{"encoder_arch": "swin", "model": "image FSQ autoencoder", "dataset": "photos of plants and fungi (iNaturalist)", "train_examples": 90422, "image_size": 64, "crop_scale_min": 1, "horizontal_flip": true, "translate": 0.06, "bottleneck": "fsq", "downsampling_factor": 8, "encoder_norm": "layernorm", "encoder_norm_position": "pre", "encoder_activation": "reglu", "encoder_mlp_ratio": 2.67, "encoder_head_dim": 64, "encoder_fused_qkv": false, "encoder_bias": "all", "encoder_qk_norm": false, "encoder_parallel_block": false, "encoder_inner_norm": false, "encoder_moe": "top_k", "encoder_drop_path": 0.05, "encoder_num_experts": 16, "encoder_moe_every": 2, "encoder_expert_mlp_ratio": 2, "encoder_experts_per_token": 2, "encoder_shared_expert": false, "encoder_patch_size": [4, 4], "encoder_conv_stem": false, "encoder_depths": [4, 4], "encoder_widths": [64, 128], "loss": "mse", "latent_channels": 4, "decoder_norm": "batchnorm", "decoder_activation": "leaky_relu", "decoder_widths": [32, 64, 96, 128], "decoder_blocks_per_level": 2, "decoder_block": "plain", "decoder_attention": false, "decoder_upsampling": "nearest_conv", "levels": 7, "residual_init": "zero_last", "optimizer": "soap", "beta2": 0.99, "lr": 0.0042, "beta1": 0.9, "shampoo_beta": 0.99, "eps": 1e-08, "precondition_frequency": 16, "max_precond_dim": 1536, "one_sided": false, "adamw_lr_other_params": 0.001, "grad_clip": 1.0, "steps": 11500, "batch_size": 128, "epochs": 16.3, "lr_schedule": "cosine", "final_lr_fraction": 0, "warmup_steps": 570, "weight_decay": 0.02, "adamw_weight_decay_other_params": 0.05}
Rows from block 6 of the encoder of a small image FSQ autoencoder, named by matrix and row number. Rows with one number belong to one neuron. Each number is 128 + 24 x the weight over its row's rms, rounded and kept within 0 to 255. All counts start at 0. After the name is the row's rms in percent of the matrix's.
After each neuron's rows are labels from the 100 images, of 14976, where the neuron reaches its largest size: "patch colour" is the nearest of a few named colours to the mean colour under the peak. Only what is clearly more common there than usual is listed. The data: photos of plants and fungi (iNaturalist). In brackets: how many of the 100, against the usual share in percent.
# gate: MLP gate (encoder.blocks.6.mlp.gate.weight, 336x128), inputs 64-127
# fc1: MLP up (encoder.blocks.6.mlp.fc1.weight, 336x128), inputs 64-127
# fc2: MLP down (encoder.blocks.6.mlp.fc2.weight, 128x336, transposed), outputs 64-127

gate.27 136 [115 180  90 143 129 108 129 127 148 100 131 118 131 164  93 150 142 135 137 142 142 143 121 102 108 126 144 111 142 120 129 123 129 116 164 109  95 152 164 136 157 113  88  96 138 177 174 137  72 125 127 127 158 105 110 140 156 147 120 139 155 187 160 175]
fc1.27 170 [133 141 160 136 132 156 116 139 120 165 146 126 162 115 161 131 158 102 108 118 123 129 114 111 161 134 139 171 196 136  87 115 123 154 122 141 120 129 112  69 157 140 137 159 131 159 115 104 168 107 126 108 109 116 121  77 108 154  96 151  80 119 166 154]
fc2.27 133 [109 104 101 109 107 117 139 126 113 157 113 129 122 116 106 150 124 139 129 161  84 162 114 146  96 125 102 134  83 114 150 154  82 126 174  85 127 169 118 138 138 105 128 136 136 154 167  77 113 128 145 102 117 130 118 147 165 151 102 147 178 157 140 141]
patch colour: brown (86 vs 35.4)

gate.10 126 [140 122 125 128 122 148 122 130  76 110  96 117  93 147  96 148 193  90 126 100 145 130 123  81 112 102 112 117 147 130 100 127 123 123 155 122 161 116 168  96 129 148 122 134 122 123 100 123 179 108 144 117 171 112 105 140 136 108 175 124 127 130 161 152]
fc1.10 117 [136 136 109 114 141 131 105 133 124 173 150 107 148 120 122 138  97  98 115 156 170 134  77 122 124  74 143 114 124 119 120 161  49 173 142 131 132 169 121 102 124  87 123 116 172 119 171 104 105 116 108 126 123 124 135 127 155 162 125  85 107 137 128 142]
fc2.10 122 [136 154  89 140  87 138 101 133 159 107 119 161 124 135 143 137 187  93 159  90 117 131 115  98 114 119  70 134 175  90 138 129 164 129 109 118 123 136 123 120 132 147 103 173 120  86 111 139 123  96 127 177 124 160 111 148 149 123 134 128 134 154 143 136]
patch colour: grey (93 vs 49.1)

gate.86 093 [123 151 123 149 184 100 108 144  94 117 145 148 114 170 130 131 131 181 171 141 162 100 107 157 140 122 115 131  95 152 173 127 148 146 103 125 120 140 128 111 114 132 166 100 117  88 143 155 121 122 141 121  78 110 114 120  69 149 111 138 136 120 126 151]
fc1.86 126 [121 130 152  81 124 159 113 177 104 154 115 124 136 115 141 112 110 132 113 178 152 134 154 122 136 140 141 113 132 161 149  90 136 178 173 111 156 123 123 167 154 158  79 138  97 139  77 112 133 144 113 110 109 105 127 119 115 105  93 136 143  80 135  73]
fc2.86 088 [ 97 125 141 159 129 116  95 143 140  85 108 162 116 131  94 153 146 117 125 111 115  86 138 131 131 166 132 158 161  97 117 154 145 131  83 137 108 113 171 112 106 132 124 167 148 144 168 137 119 139 127 155 135 115  96 104 134  95 161 106 134 176 100 155]
patch colour: grey (79 vs 49.1)

gate.107 105 [126  95 104 131 180 159 120 105 156 143 138 112 122 147 126 129 143 137 147 124  90 116 168 139  79 113 120 105 124 173  85 140 105 108 120 125 156 176 132  77 127  89 118  68  92 156 168 152 124 156 125 133 127 121  99 118 167 114 170 142 160 154 145 125]
fc1.107 085 [156 147 145 101 108 107  88 129 142 146 133 117 165 146 146 157 150 103 104 136 113 134 140 162  89 148 129 135 138 156  97 166 137 122 127 153 135 154 132 121 126 118 177  70 133 159 144 122  62 159 111 122 129 109 108 151 148 139 103 124 148 160 104  85]
fc2.107 073 [122 110 174 109 117 103 116 150 157 111 120 166 145 134 101 131 131 117 106 121 146 117  79 133 108 150 161 125 170 107  80 133 147 133 147 115 126  95 127 135  95 102 117 103 131 117 154 130 150 118 107 117 122 138 131 125 123  70 121 113 150 122 187 123]
patch colour: black (33 vs 3.5)

gate.102 105 [182 141 123 111 161  96 158 154 118 157 145 132 118  99 136 163  96 164  88 117 127 130 121 143 145 147 145 117 111 123  82 103 107 121  91 139 134 121 131 135 130 150  97 125  96 141 135 115  84 114 119 141 192 156 112 131 154 125 124  96 110 150 126 164]
fc1.102 095 [114 148 110 109 112 134 112 149 107 147 120  85 117 105 119 167  85 118 104 142 125 113  83 110 129 113 147 138 137 176 135 141 100 136  84 127 151 108 107 168 112 139 137 126 142 146 113 114  68 126  88 107 183 102 128 132 132 102 121 125 119 201 125 152]
fc2.102 086 [117 147 153 121 122 114 118 142 173 134 138 158 114 148 133 113 130 133 134 109 113 124 128 154 161 150 128 109 132 140 118 148 155  95 138 144  90 115 171 103  93 119 122 146 113 106 103 178 140 108 143 133  75  95  94 146 134 141 109 126 165 129 135 128]
patch colour: brown (62 vs 35.4)

gate.302 113 [159 157 143 167 173 134 118  97 127  98  99 116 148 141 128 132 160  85 136 162 135 151 145 176 128  97 127 149 168 156 108  77 126 117 150 187 150 111 158 139 136 123 104  86 128 134 130 141 159 136 127 117 131 184 128 130 144 119 139 164 160 100 120 153]
fc1.302 101 [113 112 108 139 126 121 136 143 142 137 155 119 132 122 110  94 109 189 112 108  93 119 117 107 119 164 106 163 120  94 170 146 153 127 121  83 153 139  88 122 136 144 139 172 117 120 140  92 101 126 102 138 133 111 153 139  84 133 115 123 102 136 132 135]
fc2.302 136 [116 121  79 136 170 159  90 108 153 142 159  68 156 139 127 120  95 132 166 151  98 150 114 105 152 159 105 154 112 110 160 108 140 120 157 148 147 108 124 123 117 130  98 140 143 126  67 156 152 128 159 112 136  98 128 138 119 157  73 140 102 136 115 109]
patch colour: green (37 vs 6.1)

gate.263 083 [157 103 149 134 154 157 147 118 137  83  36 129 157 101 127 139 156 103 131 139 148 155 151 132 138  77 153 113 125 135  90 143 138 134 154 136 151 116 160 131 110 171 140 114 154 138 116 126 134 130 127 114 184 129  91 131 128 120 151 138 134 118 131 163]
fc1.263 085 [132 169 110 158 148 108 162  90 123 125 127  95 126 128 139 174 161 118 133 110 115 126 123 184 118 124 104  94 152 137  91  85 123  97 138 158 145 141 138 136  99 128 106  75 136  92 125 162 122 132 141 156 122 193 127 126 124 158 171 131 137  81 136 137]
fc2.263 086 [139 180 140 140  83 110 114 144 134 146  93 144 114 148 114 133 108 145 107  80 148 163 150 124 101  93 138  85 146 100 128 121 144 120 118 130 139  98  79 138 118 150 101 143 140 161 114 146 136 116  99 147 166 130 137 140 147 155 130  95 129 126  78 151]
patch colour: brown (66 vs 35.4)

gate.195 128 [145 149 156 151 143 111 116 118 136  77  85 146 125 104 136 124 178  75 119 172 142 149 146 120 123  89 169 119 137 136  88  88 133 134 134 177 130 133 140 151 136 114 112  99 133 143  97 150 161 155 136 102 113 161 117 130 100 130 152 142 189 133 114 128]
fc1.195 143 [131 159 129 161 142 134 109 119 112 106 122 118 161 150 119 142 148 105 149 128 163 118 126 161 115 119  76 138 144 140 120  97 138 106 162 152 125 100 186 141 135 123 122 122  85 115 147 115 130 134 126 139 119 154 198 121 149 128 158 154 161 116 131 165]
fc2.195 189 [ 98 120 103 135 154 150  93 100 145 151 159  68 130 121 128 143 125 139 140 162 105 119 106 109 156 158 121 147  98  85 152 119 149 126 130 159 120 130 120  95 143 152  93 153 139 118  85 153 134 155 155 132 123 104 104 171 106 169  85 131 105 131 122 108]
patch colour: green (25 vs 6.1)

gate.225 066 [109 115  89 117 135 139  76 134 124 151 127 138 129 132 124  84 145 122 139 138 150 128  78 140 131 108 110 104 135  80 129 119 142 122 115 123 134 173 135 135  74 129  77 123 141 119 120 104 130  79 162 149 150 151 131 158 150 111 158 183  92 154 126 129]
fc1.225 135 [ 72 111 127 151 159 101 138 156 107 139 147 134 118  97 130 126 146 149 149 109 141 124 134 160 148 138 130 140 111 121 165 142 159 129 164 137 173 180 135 129 137 165 167 138 143 157 129 144  82 126 130 143 105 113 127 155 140 127 144 107 138 128 165 134]
fc2.225 102 [171 150 160 130  96 170 126 145  93 130  61 107 143 156 115 128 138 126 144 156 113 152 151 123 119 153 122 170 135 139 112 117 132 142  90 124 122  96 127 113 112 135 113 104 103 130 153 102 158 161 126 101 152 114 112 127 143  98 110 171 139 126 150 135]
patch colour: pink (72 vs 3.7)

gate.8 061 [134 168 130 149 104 173 119 115 149 100 130 121 127 178 115 102 144 144 128 120 113  78 125 156 147 128 125  75 159 139 173 161 153 140 123 118 109 154  85 161 124 120 155 127  98 145 140  99 104 130 152 112 119  87 133 122 139 142  81 151 120  93  94 122]
fc1.8 108 [120  66 118 105 175  54 110 148 112 160 119 161 127 124 148  95 113 150 143 102 142 149  89  75 147 128 155 165 122 151 132  95 139 123 117 106 153 154  93  94 120 164 134 106 116 126 100 136  81 110 122 128 116 114 171 101 129 127 142 143 140 176 125 135]
fc2.8 116 [105 173 160 116  97 149 156 140 138 147 106 126 134 144 143 124 184 126 136 139 110 141 126 200 113 145 149  81 126 138 129 142 128 136 124 107 114 157 148 133 134 136 149 145 114 152 195 113 116 122  98 134 108 123 107 130 129 116  74 117 112 112 140 106]
patch colour: grey (85 vs 49.1)

gate.30 111 [137 120 157 159 159 102 129 153  73  82 136 124 106 148 180 166 130 119 171 121 128 150 164 105  91 133 107 148 126 140 118 124 124  74 114 143 157 119 123 116  86 160 161 133 155 134 104 130 176 139 147 131  89 154 121 144 147 133  99 120 142 151 129 120]
fc1.30 127 [116 155 133 161 137 104 153 142 124  98  68  93  99 147 178 132 129 137  89 150 131 126  92 136 136 128 155  98 137  92 156 105 132 121 107 181 136 146 148 152 161  89  97 154 113 111 107 115 104 131 128 105 103 111 107  88  95 152 106 107 143 102 118 128]
fc2.30 091 [166 119 115 142 132 116 117 142 109 143 117  65 138 144 141  84  98 118 167 136 105 147 125 138  93 129 155 125 118 113  82 101 138  92 127 133  91 154 146 114 122 147 164 116  96 160 135 127 148 143 111 130 122 132 123 170 152 119 150 124 107 165 138 104]
patch colour: grey (93 vs 49.1)

gate.244 085 [ 73  84 140  87 120 129 100 116 127 131 116 132 149 127 108  84 117 134 149 150 132 118 169  90  95  99 131 136  98 121  87 130 104 107 134 120 108 143  90 109  99 116 123 122 118 118 106 121 114  62 155 102 118 129 165 138 110 195 107 142 114 144 125 143]
fc1.244 077 [159 152 169 158  97 110 115 150 106 103 160 117 152 123 145 195 143 103 123 104 159 127  75 146 152 140 123 125 121 170 170 122 122 103 137 142 154 120 128 114 118 124 115 112 112 116 152 114 119 102 140 126 156 117 112 133 121  88 159 109 154  83  97  87]
fc2.244 120 [ 97  96 139 110 126 126 147  94 137 125 105 125 106 127 176  92 142 123 156 167 120 161 195 124  81 122 140 150 121 144  90 158 126 108 143 123 124 150 121 135 149 150 179  77 124 129 174 123 148 138 153 119 110 126 131 137 140 130  95 139 102 142 170 130]
patch colour: green (33 vs 6.1)

gate.0 072 [116 108 128 123 153 131 145 139 150 105 173 113 198  76 119 144 128 116 134 121 105 104 110 106 138 134 154 143 138 110 181 148 146 118  95 113  92 104 138 124 131  95 155 154 128 138 138 109  89 156 102 118 144 143 142 112 100 147 112 132 137 123  99 116]
fc1.0 062 [118 103 103  97 162 127 119 108 121 119 131 153 101 137 110 111 169 131 117 114 163 156 143 154 106 173  81  88  92 127  98 117 107 125 135 118 177 146 120  99 151 123 110 121  98  96 121  97 124 119 172 162 158 154 127 156 149 176 160 113 118  98 150 128]
fc2.0 071 [152 102 105  78 146 162 114 156 155 133 116 149 163 130 120 141  81 140 115 144  93  89  94 155 154 139  80 114 157 111 121  88 170 104 102 130 112 128 138 145 134 134 141 195 145 120 106 125 154 134 136 127  97  92 141  97 140 127 180 107  95 108  85 122]
patch colour: black (56 vs 3.5)

gate.316 113 [114 104 110 136 134 109  90 137 144 144 122 158 160 143 160 125  76 120 162 157 137 153 115 129 100 164 118 136 122 159 117  74 154 145  62  86 131 126 118 120 158 139 117 170 121 148 137 165 175 113 129 135 141 120 126  96  69 144 103  98 146 153 131 130]
fc1.316 095 [104 112  91 126 136  88 102 145 123 145 121 142 146 124 165 142  91 121 146 156 142 155 111 116  83 152 109 137  93 152  80  88 138 120 100  89 152 139 119 124 155 120 129 140 140 111 156 136 133 125 104 134 152 124 128 101  99 153 122 105 144 152  94  93]
fc2.316 092 [181 143 163 117 148 162 169 100  91 137 149  85 112 110  98  72 148 144 104  88 115 130 135 129 124 146 131 118 144  91 152 131 122 120 135 132 111 168 126 111 116 116 117 115 106 125 120 106 101 128 127 132  97 163 126 145 176 128  88 127 122 108 160 165]
patch colour: white (40 vs 0.9); pink (34 vs 3.7)

gate.105 057 [127 112 144 119  76 147 124 148 156  91 161 133 130 122 136 112 107 120 146 116 173 121 116 122 150 200 133 178 120 161 143  93 125  84 118  92 122 108 150 134 130  93 138 137 148 120 154 134  83 126 132 154  93 137 134 136 123 107 143 116 144 110 134 140]
fc1.105 043 [160 111 118 119 181  91 155 104 118 104 149  97 147 139 121 113 138 108 115 112  97 140 150 169  88 138 142  75 137 122 160 162 115 111 148 149  81 162 123 103 116 143 164 113 102 148 162 149 120 149  95  87 113 168 128 137 163 154  97 151 136 108 144 113]
fc2.105 038 [143 131 154 124 140 129 158  86 155 106 128 119 155  95 154  96 156 138 139 105 104 119 104 105 155  93 123 165 125 120 171 141 123 184 113 172 100 114 120 149 119  88 112 112 127 150 164 165  80  80 111 140 108 108 141  89 139 131 142  95 152  84 132 119]
patch colour: pink (68 vs 3.7); white (27 vs 0.9)

gate.238 090 [167 132 109 141 156 139 134 154 141 112 153 164 125 134 106 165 137 140 135 157 130 140  92 177 141 168  99 130 130 115 125  90 107 121 107 109 129 105  76 100 113 147  81 117  96 127 145 127 147 123 173 123  81 153 149 111  93 119 133 100 138 140 154  70]
fc1.238 099 [151 118  89  86 150 140 104 105 162 121 162 110 143 128 107 145 114 136 137 146 122 114 111 161 145 120 138 153 101 133 114 154 125 123 128 141 135 132 151 108 130 134 105 122 134 140 197 122 119 131 137 150 116 100 163 114 125 140 135  95 126 158 115  62]
fc2.238 085 [117 108 135 162 118 144 143 116 153 151 145 141 105 121 155 109 128 141 117 148 117 133 160 106 172  68 136 113 128 141 120 111  80 127 130 105 190 152 126 104 152 102 134  83 134 185 121 150 146  85 112 161 179 165 119 141  92 107  74 155 143 141 135 149]
patch colour: grey (78 vs 49.1)

gate.306 100 [140 117 113  80 158 137 125  85 119 154  95 132  98 110 152 165 103 113 132 127 114 134 103  96 135 122 121 102 167 163  87 134 105 130 168 152 159 182 127 137 124 103 129 131 147 113 141 115 132 129 141 110 133 134 136 153 183 131 108 105 119  84 120 125]
fc1.306 105 [139 126 140  99 172  92 138 123 105 172  92 139 113 127 120 203 109 137 118 115 124 130 125 104 160 159 119 103 159 137 134 148  92 171 159 155 195 143 144 133 123 158 163 122 119 108 164 117 123 135 140 107 156 147 124 117 147 103 160  94  73 155 115 135]
fc2.306 101 [137  92 149 124 111 127 112 123 136 126 143 120 130 154 172  86 140 139 106 150 164 116 109 141 157 140 121 110 109 152 121 128 153 129 142  94  99 108 123 109 133 125 127 144 120 138  81 123 139  77 130 137 145 119 115 148 117 148 108 124 193 133 109 101]
patch colour: green (29 vs 6.1)

gate.190 112 [ 88 121  80  72 138 155  96  95 135 117 117 129 104 126 135 141 167 128 115 127  89 139 156 114  84  72 156 131 129 100  92 111 136 139 106 115 141 141 110 116 115  79 144  97 126 147  76 113 133 138 140 143  89 134 109 131 138 113 135 127 142 117 103 172]
fc1.190 113 [119 144 147 127 148 121 138 109 136 114 109 125 119 110 140 145 169  63 126 174 120  97 113 116 132  99 150 116 134 103 123 152 155 111 119 132 112 152 168 116 130  81  88  79 145 175 108 119 163 144 143 137  84 174 194 138 150 133 115 144 155 124  99  95]
fc2.190 098 [129 102 160 134 137 113 124 141 120 122 135 131 131 114  81 137 116 103 126 159 122 102 123 111 133 140 101 117 110 144 103 110  98 184 131 114 115 129 148 155 107 104 168 127 119 126 143 114 106  95  90  92 150 121  79  90 119 122 135 111 148 102 166 122]
patch colour: green (34 vs 6.1)

gate.184 103 [158 150 128 151 119  58 131 150 195 147 132 158 155 113 127 173 120 125  87  86 129 109 123 140 130 109 109  95 160 146 107 162 140  94 160 137 134 111 175 148 133 117  90 122 125 127 130 165 123 115 127 123 119 162  79  84 126  89  85 133 135 127 163 128]
fc1.184 099 [162  99 150 134 131 115 126 172 154 154 149 165 194 116 179 157 103 125 110 115  88 119 119 114 147  58 124 109 125 150 121 159 140 109 114 169  97 131 135 145 148 131 128 133 143 149 108 118  87 178 129  89 115 132  80 120  93 138  96 138 130 161 142 127]
fc2.184 082 [ 86 185 130 128 141 162 144 132 138 167 148 141  88  97 108 107 126 146 111 153  92 130 153 142 133 123 128 105 131  93 117 104 177 148 154 125 126 116 153 107 104 101 167 133 127 118 110 156 135 135 125 169 146 113 164 104 145 101 158 135 113 134 128 122]
patch colour: pink (42 vs 3.7)

gate.185 127 [151 164 117  97  97 175 108  91 155 120 140 174 135 131 131 125  96 144 108 152 148 119 150 140 133 135 118 117 135 160  71  83 132 106 133 132 122 135 136 134 103 108 132  77 111  91 120 106 128  98  93 125 118 177 135 147 125 127 143 130 121 129 138 120]
fc1.185 100 [126 117 135 143 142  78 162 151 117 156 127  69 122 130 125 145 150 142 160  96  86 119 118 131 129 136 115 167 148 103 171 172 132 165 144 143 138 138 111 136 131 135 137 185 137 168 136 116 123 149 187 141 150  59 128 144 131 142 120 128 123 131 120 135]
fc2.185 270 [146 151 131 125 137 170 161 173 150 115 158 140  75 100 115 122 104 136 116 113  99 127 145 139 158 154 136 167  98 118 115  98 189 110 104 127 133 141 113 135 131 133 117 104 123 120 116  95  94 171 105 157 129 143 147 139 107 164 146  86 116 118 113 128]
patch colour: grey (82 vs 49.1)

gate.157 104 [133 105 197 144 102 129 150 124  81  86 119 136 119 130 107 163 173  77 145 133 137 140 153 126 129 148 116 139  80 109 159  76 126 124 142 134 137 128 103 111 174 119 113 143 139 123 134 106 129 128 145 172 125 125 157 144 180 114 136 161 110  99 152 162]
fc1.157 082 [144 100 168 136  97 135 158 123 129 127 100 137 127 142  73 130  94 129 135 110 110 155 112 119 154 145 130 123 134  70 147 127 142 108 126 129  89 142  92 154 174 118  95 158  99  96  78 112 137  91 150 124 188 138 116 154 133 133 132  74  88 129 137 131]
fc2.157 082 [135 150 144 129 143 125 119 110 108 162 122 135 123 119 181  91 127 130 150  97 127  93 125 181 134 120 105 159 120  85 156 146 117  95 128 133  95 127  92 115 134 103 146 140 109 161 169 127  91 142 150 124 124 149 127 105  89 140 126 148 153 163 129 112]
patch colour: black (46 vs 3.5)

gate.132 104 [111 118 139 119 131  95 117 151 100 144  97 117 102  92 171 142 133 121 143 143 133 110 128 106 134 105 136 142  87 113 138 157 159 173 157 133 140 177 138 115 141 126 156  99 125 183 111 151 136  97 141  93 101 101 127 129 123 130 153 132 149 171 132 114]
fc1.132 087 [171 147 138 153 112 126 166 135 130 131 139 105 128 165  74 129 122 103 121 133 122 143 148 134 123 196 131 149 162  95 155 108 123 132 126 131  94 105 140 117  95 146 132 199 132 109 127 114 121 181 106 148 128 120 154 135 147 135 126 103  79  87 111 184]
fc2.132 092 [137 104  90 119 105 153 127  93 114  96 113 146 117  91 159 141 120 151 157 109 127 132 116 119 157  89 106 159 134 144 157 129 137 138 170 123 148 148 104 148 137 141 119 125 149 118 131 151 114 124 170  69 100 109  86 114 125 136 140 166  90 150 151 121]
patch colour: green (26 vs 6.1)

gate.299 102 [145 122 119 131  99 132 109 145 204 140 139 142 137 139 133 153 115 138 131 145 130 130  78 109 118 108 143 119 134 103  89 111 127 179 107 113 154 148 109 131 118 123 112 127 164 112 126 119  63  94 135  97 131  81 106 131 102 104  93  79 117 160 130 133]
fc1.299 090 [153 181 129 103 111 126 120 184 167 156 168 120 117 138 132 154 138 119 117 117 133 126  97 147 137 115 140 130 127 125 123 145 118 161  89 162 164 142 139 153 107  84  99 136 135 150 100 120 145 130 161 127 139 138 134 119  98  79  96 110 129 124 125 118]
fc2.299 110 [122 132 119 106 117 112 124 136  93 174  98 138 147 126  82 123  81 114 176 124 132 133 165 122 120 139 144 147 154 174 108 101 160 119 114 110 126 148 157 100 123 134 138 122 159 120 134 104 109 123 114 114  74 186 112 112 183 142 154 145 124 104 137 149]
patch colour: brown (66 vs 35.4)

gate.164 104 [135  69 119 127  92 119 140 139 125  83 103  98 131 123 134 139  88 156 100 129 113 139 139 154 114 140 171 126  92 133 148 127 141 124 118 136 111 138  91 143 143 129 115 172 172 159 126 164 113 118 147  96 120 126 102 101 149 138  77  70 138 172 124 119]
fc1.164 113 [102 108 105 115 141 173 131  74  87  96  76 134  93 109 109 178 169  98 101 100 128 108 149 118  89 143 108 115 150 140 117 124 139 154 122 147 127 109 131 123 166  76 147  63 125 115 114 117  88 138 149 180  81 124 109 103 130 137 146 131 139  93 142  86]
fc2.164 112 [124 115 114 109 141 152  98  92 152 129 145 122 121 127 133 119 123 178 132 154 126 104 107 141 149 129 109 152 102 135 146 111 139 127 143 119 105 112 142 114 107 162  78 129 149  98  87 159 117 141 174 107 139 121 143 159  96 135 105 104 155 148 165 143]
patch colour: black (58 vs 3.5)

gate.32 116 [165 154 135 117 151 168 156 103 139  99 100 121 138 162 189 147 140 128 113 167  98 135 159 108 160 120 156 102 171 154  83  98 160 123  88 135 123 115 129 117 136 180  88 117 107 117 105 119 142 116 124  73 153 115 113 163 106 149 120 120 169 123  89 139]
fc1.32 091 [143 143 175 159 140 147 128 118 140 156 130 100 128 170 149 127 167 154 127 125 118 127 151 112 185 119 131 159 127  83 153 107 129 125 117 109 149 173 132  97 164 115 101 144 135 105 129  95 168 104  98 108 164 125 104 129 141 152 133 137 109 157  95 121]
fc2.32 094 [101 124 120 138 122 140 133 169 106 119 154 111 115 127  95 133 125 126 172 128 111 150 102 101 132 145 121 139 150  83 111 146  78 123 116 115 129 108 124 126 107  89 104 118 162 166 148 130 129 151 117 167 112 124 140 104 111 105 123 120 118  77 113  95]
patch colour: brown (81 vs 35.4)

gate.73 170 [104  96 119 105 119  98 130 156 148  77 159 179 126 163 115 138 138 109 130 124 146 113  89 133 101  86 114  92 131 174 119 158 100  97 155 129 126 113 166 138 162 153 148 132 138 167 142 142 159 129 121  99 103 153 117  94 148  70  85 160 147 106 142 107]
fc1.73 227 [119 109 132 120 169  54 189 133 123  96 109 151 147 142 136 144 140 114 174 127 130 105 116 142  91 121 126 108 131 175 152 196  80 111 122  96 109 118 153 146 150 117 150 165 120 177 140 135 113 134 133 125 108 114 132 100 115  95  98 149 111 122 156  98]
fc2.73 123 [132 100  84 123 117 110 131 151  89 138 131 101  81 122  95 106 144 125 112 143  99 125 119 121 129 146 125 178 165 140 147 114 176 172 163 156 130 152 148  80 121 171 149 127 138 149 121 145 128 128 181 149 124 138 134 127 159 161 145 112 140 101 110 135]
patch colour: white (40 vs 0.9)

gate.177 117 [149  98 142 125 129 159 119 119  90 100 116 149 102 154 104 135 171 101 110 134 139  99 127 130 141 157  81  96 109 154 149 126 113 147 142 110 145  76 131 153 182 126 145 102 127 145 103 122 150 169 107 134 144 156 116 119 115 117 131 137 162 113 190 121]
fc1.177 100 [128 105 163 120 121 144 147  79 142 163 153 133 114 102 119 182 148 115  69  70 152 120 130 123 145 106 133  93 135 130 116  95  97  85 135 134 187 123 135 115 159 133 115 114 103 136 155 137 110 119 170 129 136 111  99 164 126  67 160 146 108 112 164 145]
fc2.177 079 [ 85 130 140 130  98 120 110 137 137 120 132 155 139 117 106 132 142 138 103 138 162  93 115 125  72 151 129 159 138 135 118 164 148 175 153  94  87 139 140  90 116 147 122 150 121 102 125 108 119 163 114 150 122 138 134 136 131 122 106 101 119 129  88 129]
patch colour: grey (78 vs 49.1)

gate.52 122 [131  99 170 144 132  92 140 101 115 124 147  37 112 110 141 157  82 169 142  93 119 155  87 154 158 148 135 123 112 123 124  96  76 121 139 146 128 127  68  95 138 114 131 142 151 126 139 203 129 140 115 129 124 127 108 119 157 147  88  97 136 102 143  97]
fc1.52 171 [130 113 128 140 131 106 141 176 153 132 108 121  86 133 141 120 161  88 117 137 105 103 129 113  70 110 148 166 186 105 136 133 119 140 135 117 128 134 150 143 130 135 111 194  86 122 126  83 122 141 174 143 135 107 132 144 124  98 135 186 110 147 120 145]
fc2.52 146 [115 120 142  74 152 116 101  84 111 141 132 113 160 125 124 140  62 161 166 145 112 118 139 162 166 139 119 106  77 161 137 155 152 136 134 117 125 157 125 123 116 147 162 121 157 145 169 164 132 101 146 136 109 131 153 140 123 134 176 121 144 111 137 110]
patch colour: black (51 vs 3.5)

gate.58 117 [164 106 125 117 107 139 106 132 125 104 100 129 125 103 109  94 126 107 106 133 182 170 163 116  88  94 127 109 116 136 103 119 120 146 102 124 141 141  70 147 142 105 143 112 137 125 110 126 116 110 116  98  74 147 122 121 106  94 175 115 114 151 130 145]
fc1.58 111 [109 161  88 129 110 159 144 114 100 141 117 129 117 170 125  77 112 158 133 147 110 155  97 136 155 160 104  80 136  96 136 108 142 141 103 128  99 167 131 167 138 181 155 162 146  99 142 132 131 158 131 140 129 100 128 131 105 157 130 130  84  99 118 117]
fc2.58 099 [102 118 138 105 164 116 133 100 126 111 145 100 130  92 135 157 133 122 146 180 144 116 128 124 165 102 163 131 100  89 105 172 115 107 155 152 135  96 156  88 145 147  99  93 162 102 111 178 112 108 161 124 146 117 106 162 104 118 111 146 144 147 156 120]
patch colour: green (26 vs 6.1)

gate.274 102 [149 114 103 158 135 122 117 176 103 147 136 100 174  87 123 112 134 130 158  96 106 120 133 101 107 149 130 151 114 172 149 128 119 147 129 101 139 136  92 103 148 135 139 165 114 126 111 157 103 179 112 126 130 133 113  92 105 149 123  81 160 126 176  99]
fc1.274 091 [107 147 174  80 158 135 104 178 152  95 122 168  89 143 118 104 137 126 127 128 141 114 121 116 143  98 130 176 109 135 122 180 119  93 129 139 112 136 144 128 149 186  94 126 159 129 115 100  96 155 149 108 104 150 127 114 131 134 145 133 130 114 123 168]
fc2.274 084 [ 83 147 134 154 137  79 127  96  95 162 112 132 123 153 155 160 157 168  99 158 163 132 170 145 145 123 158  54 124 120 167 134 124 143 142  95  74 128 117 133 127 129 162 132 172 128 105 117 129 101 120 137 187 142 154 120 148 143 161 101 115 134 135 149]
patch colour: black (64 vs 3.5)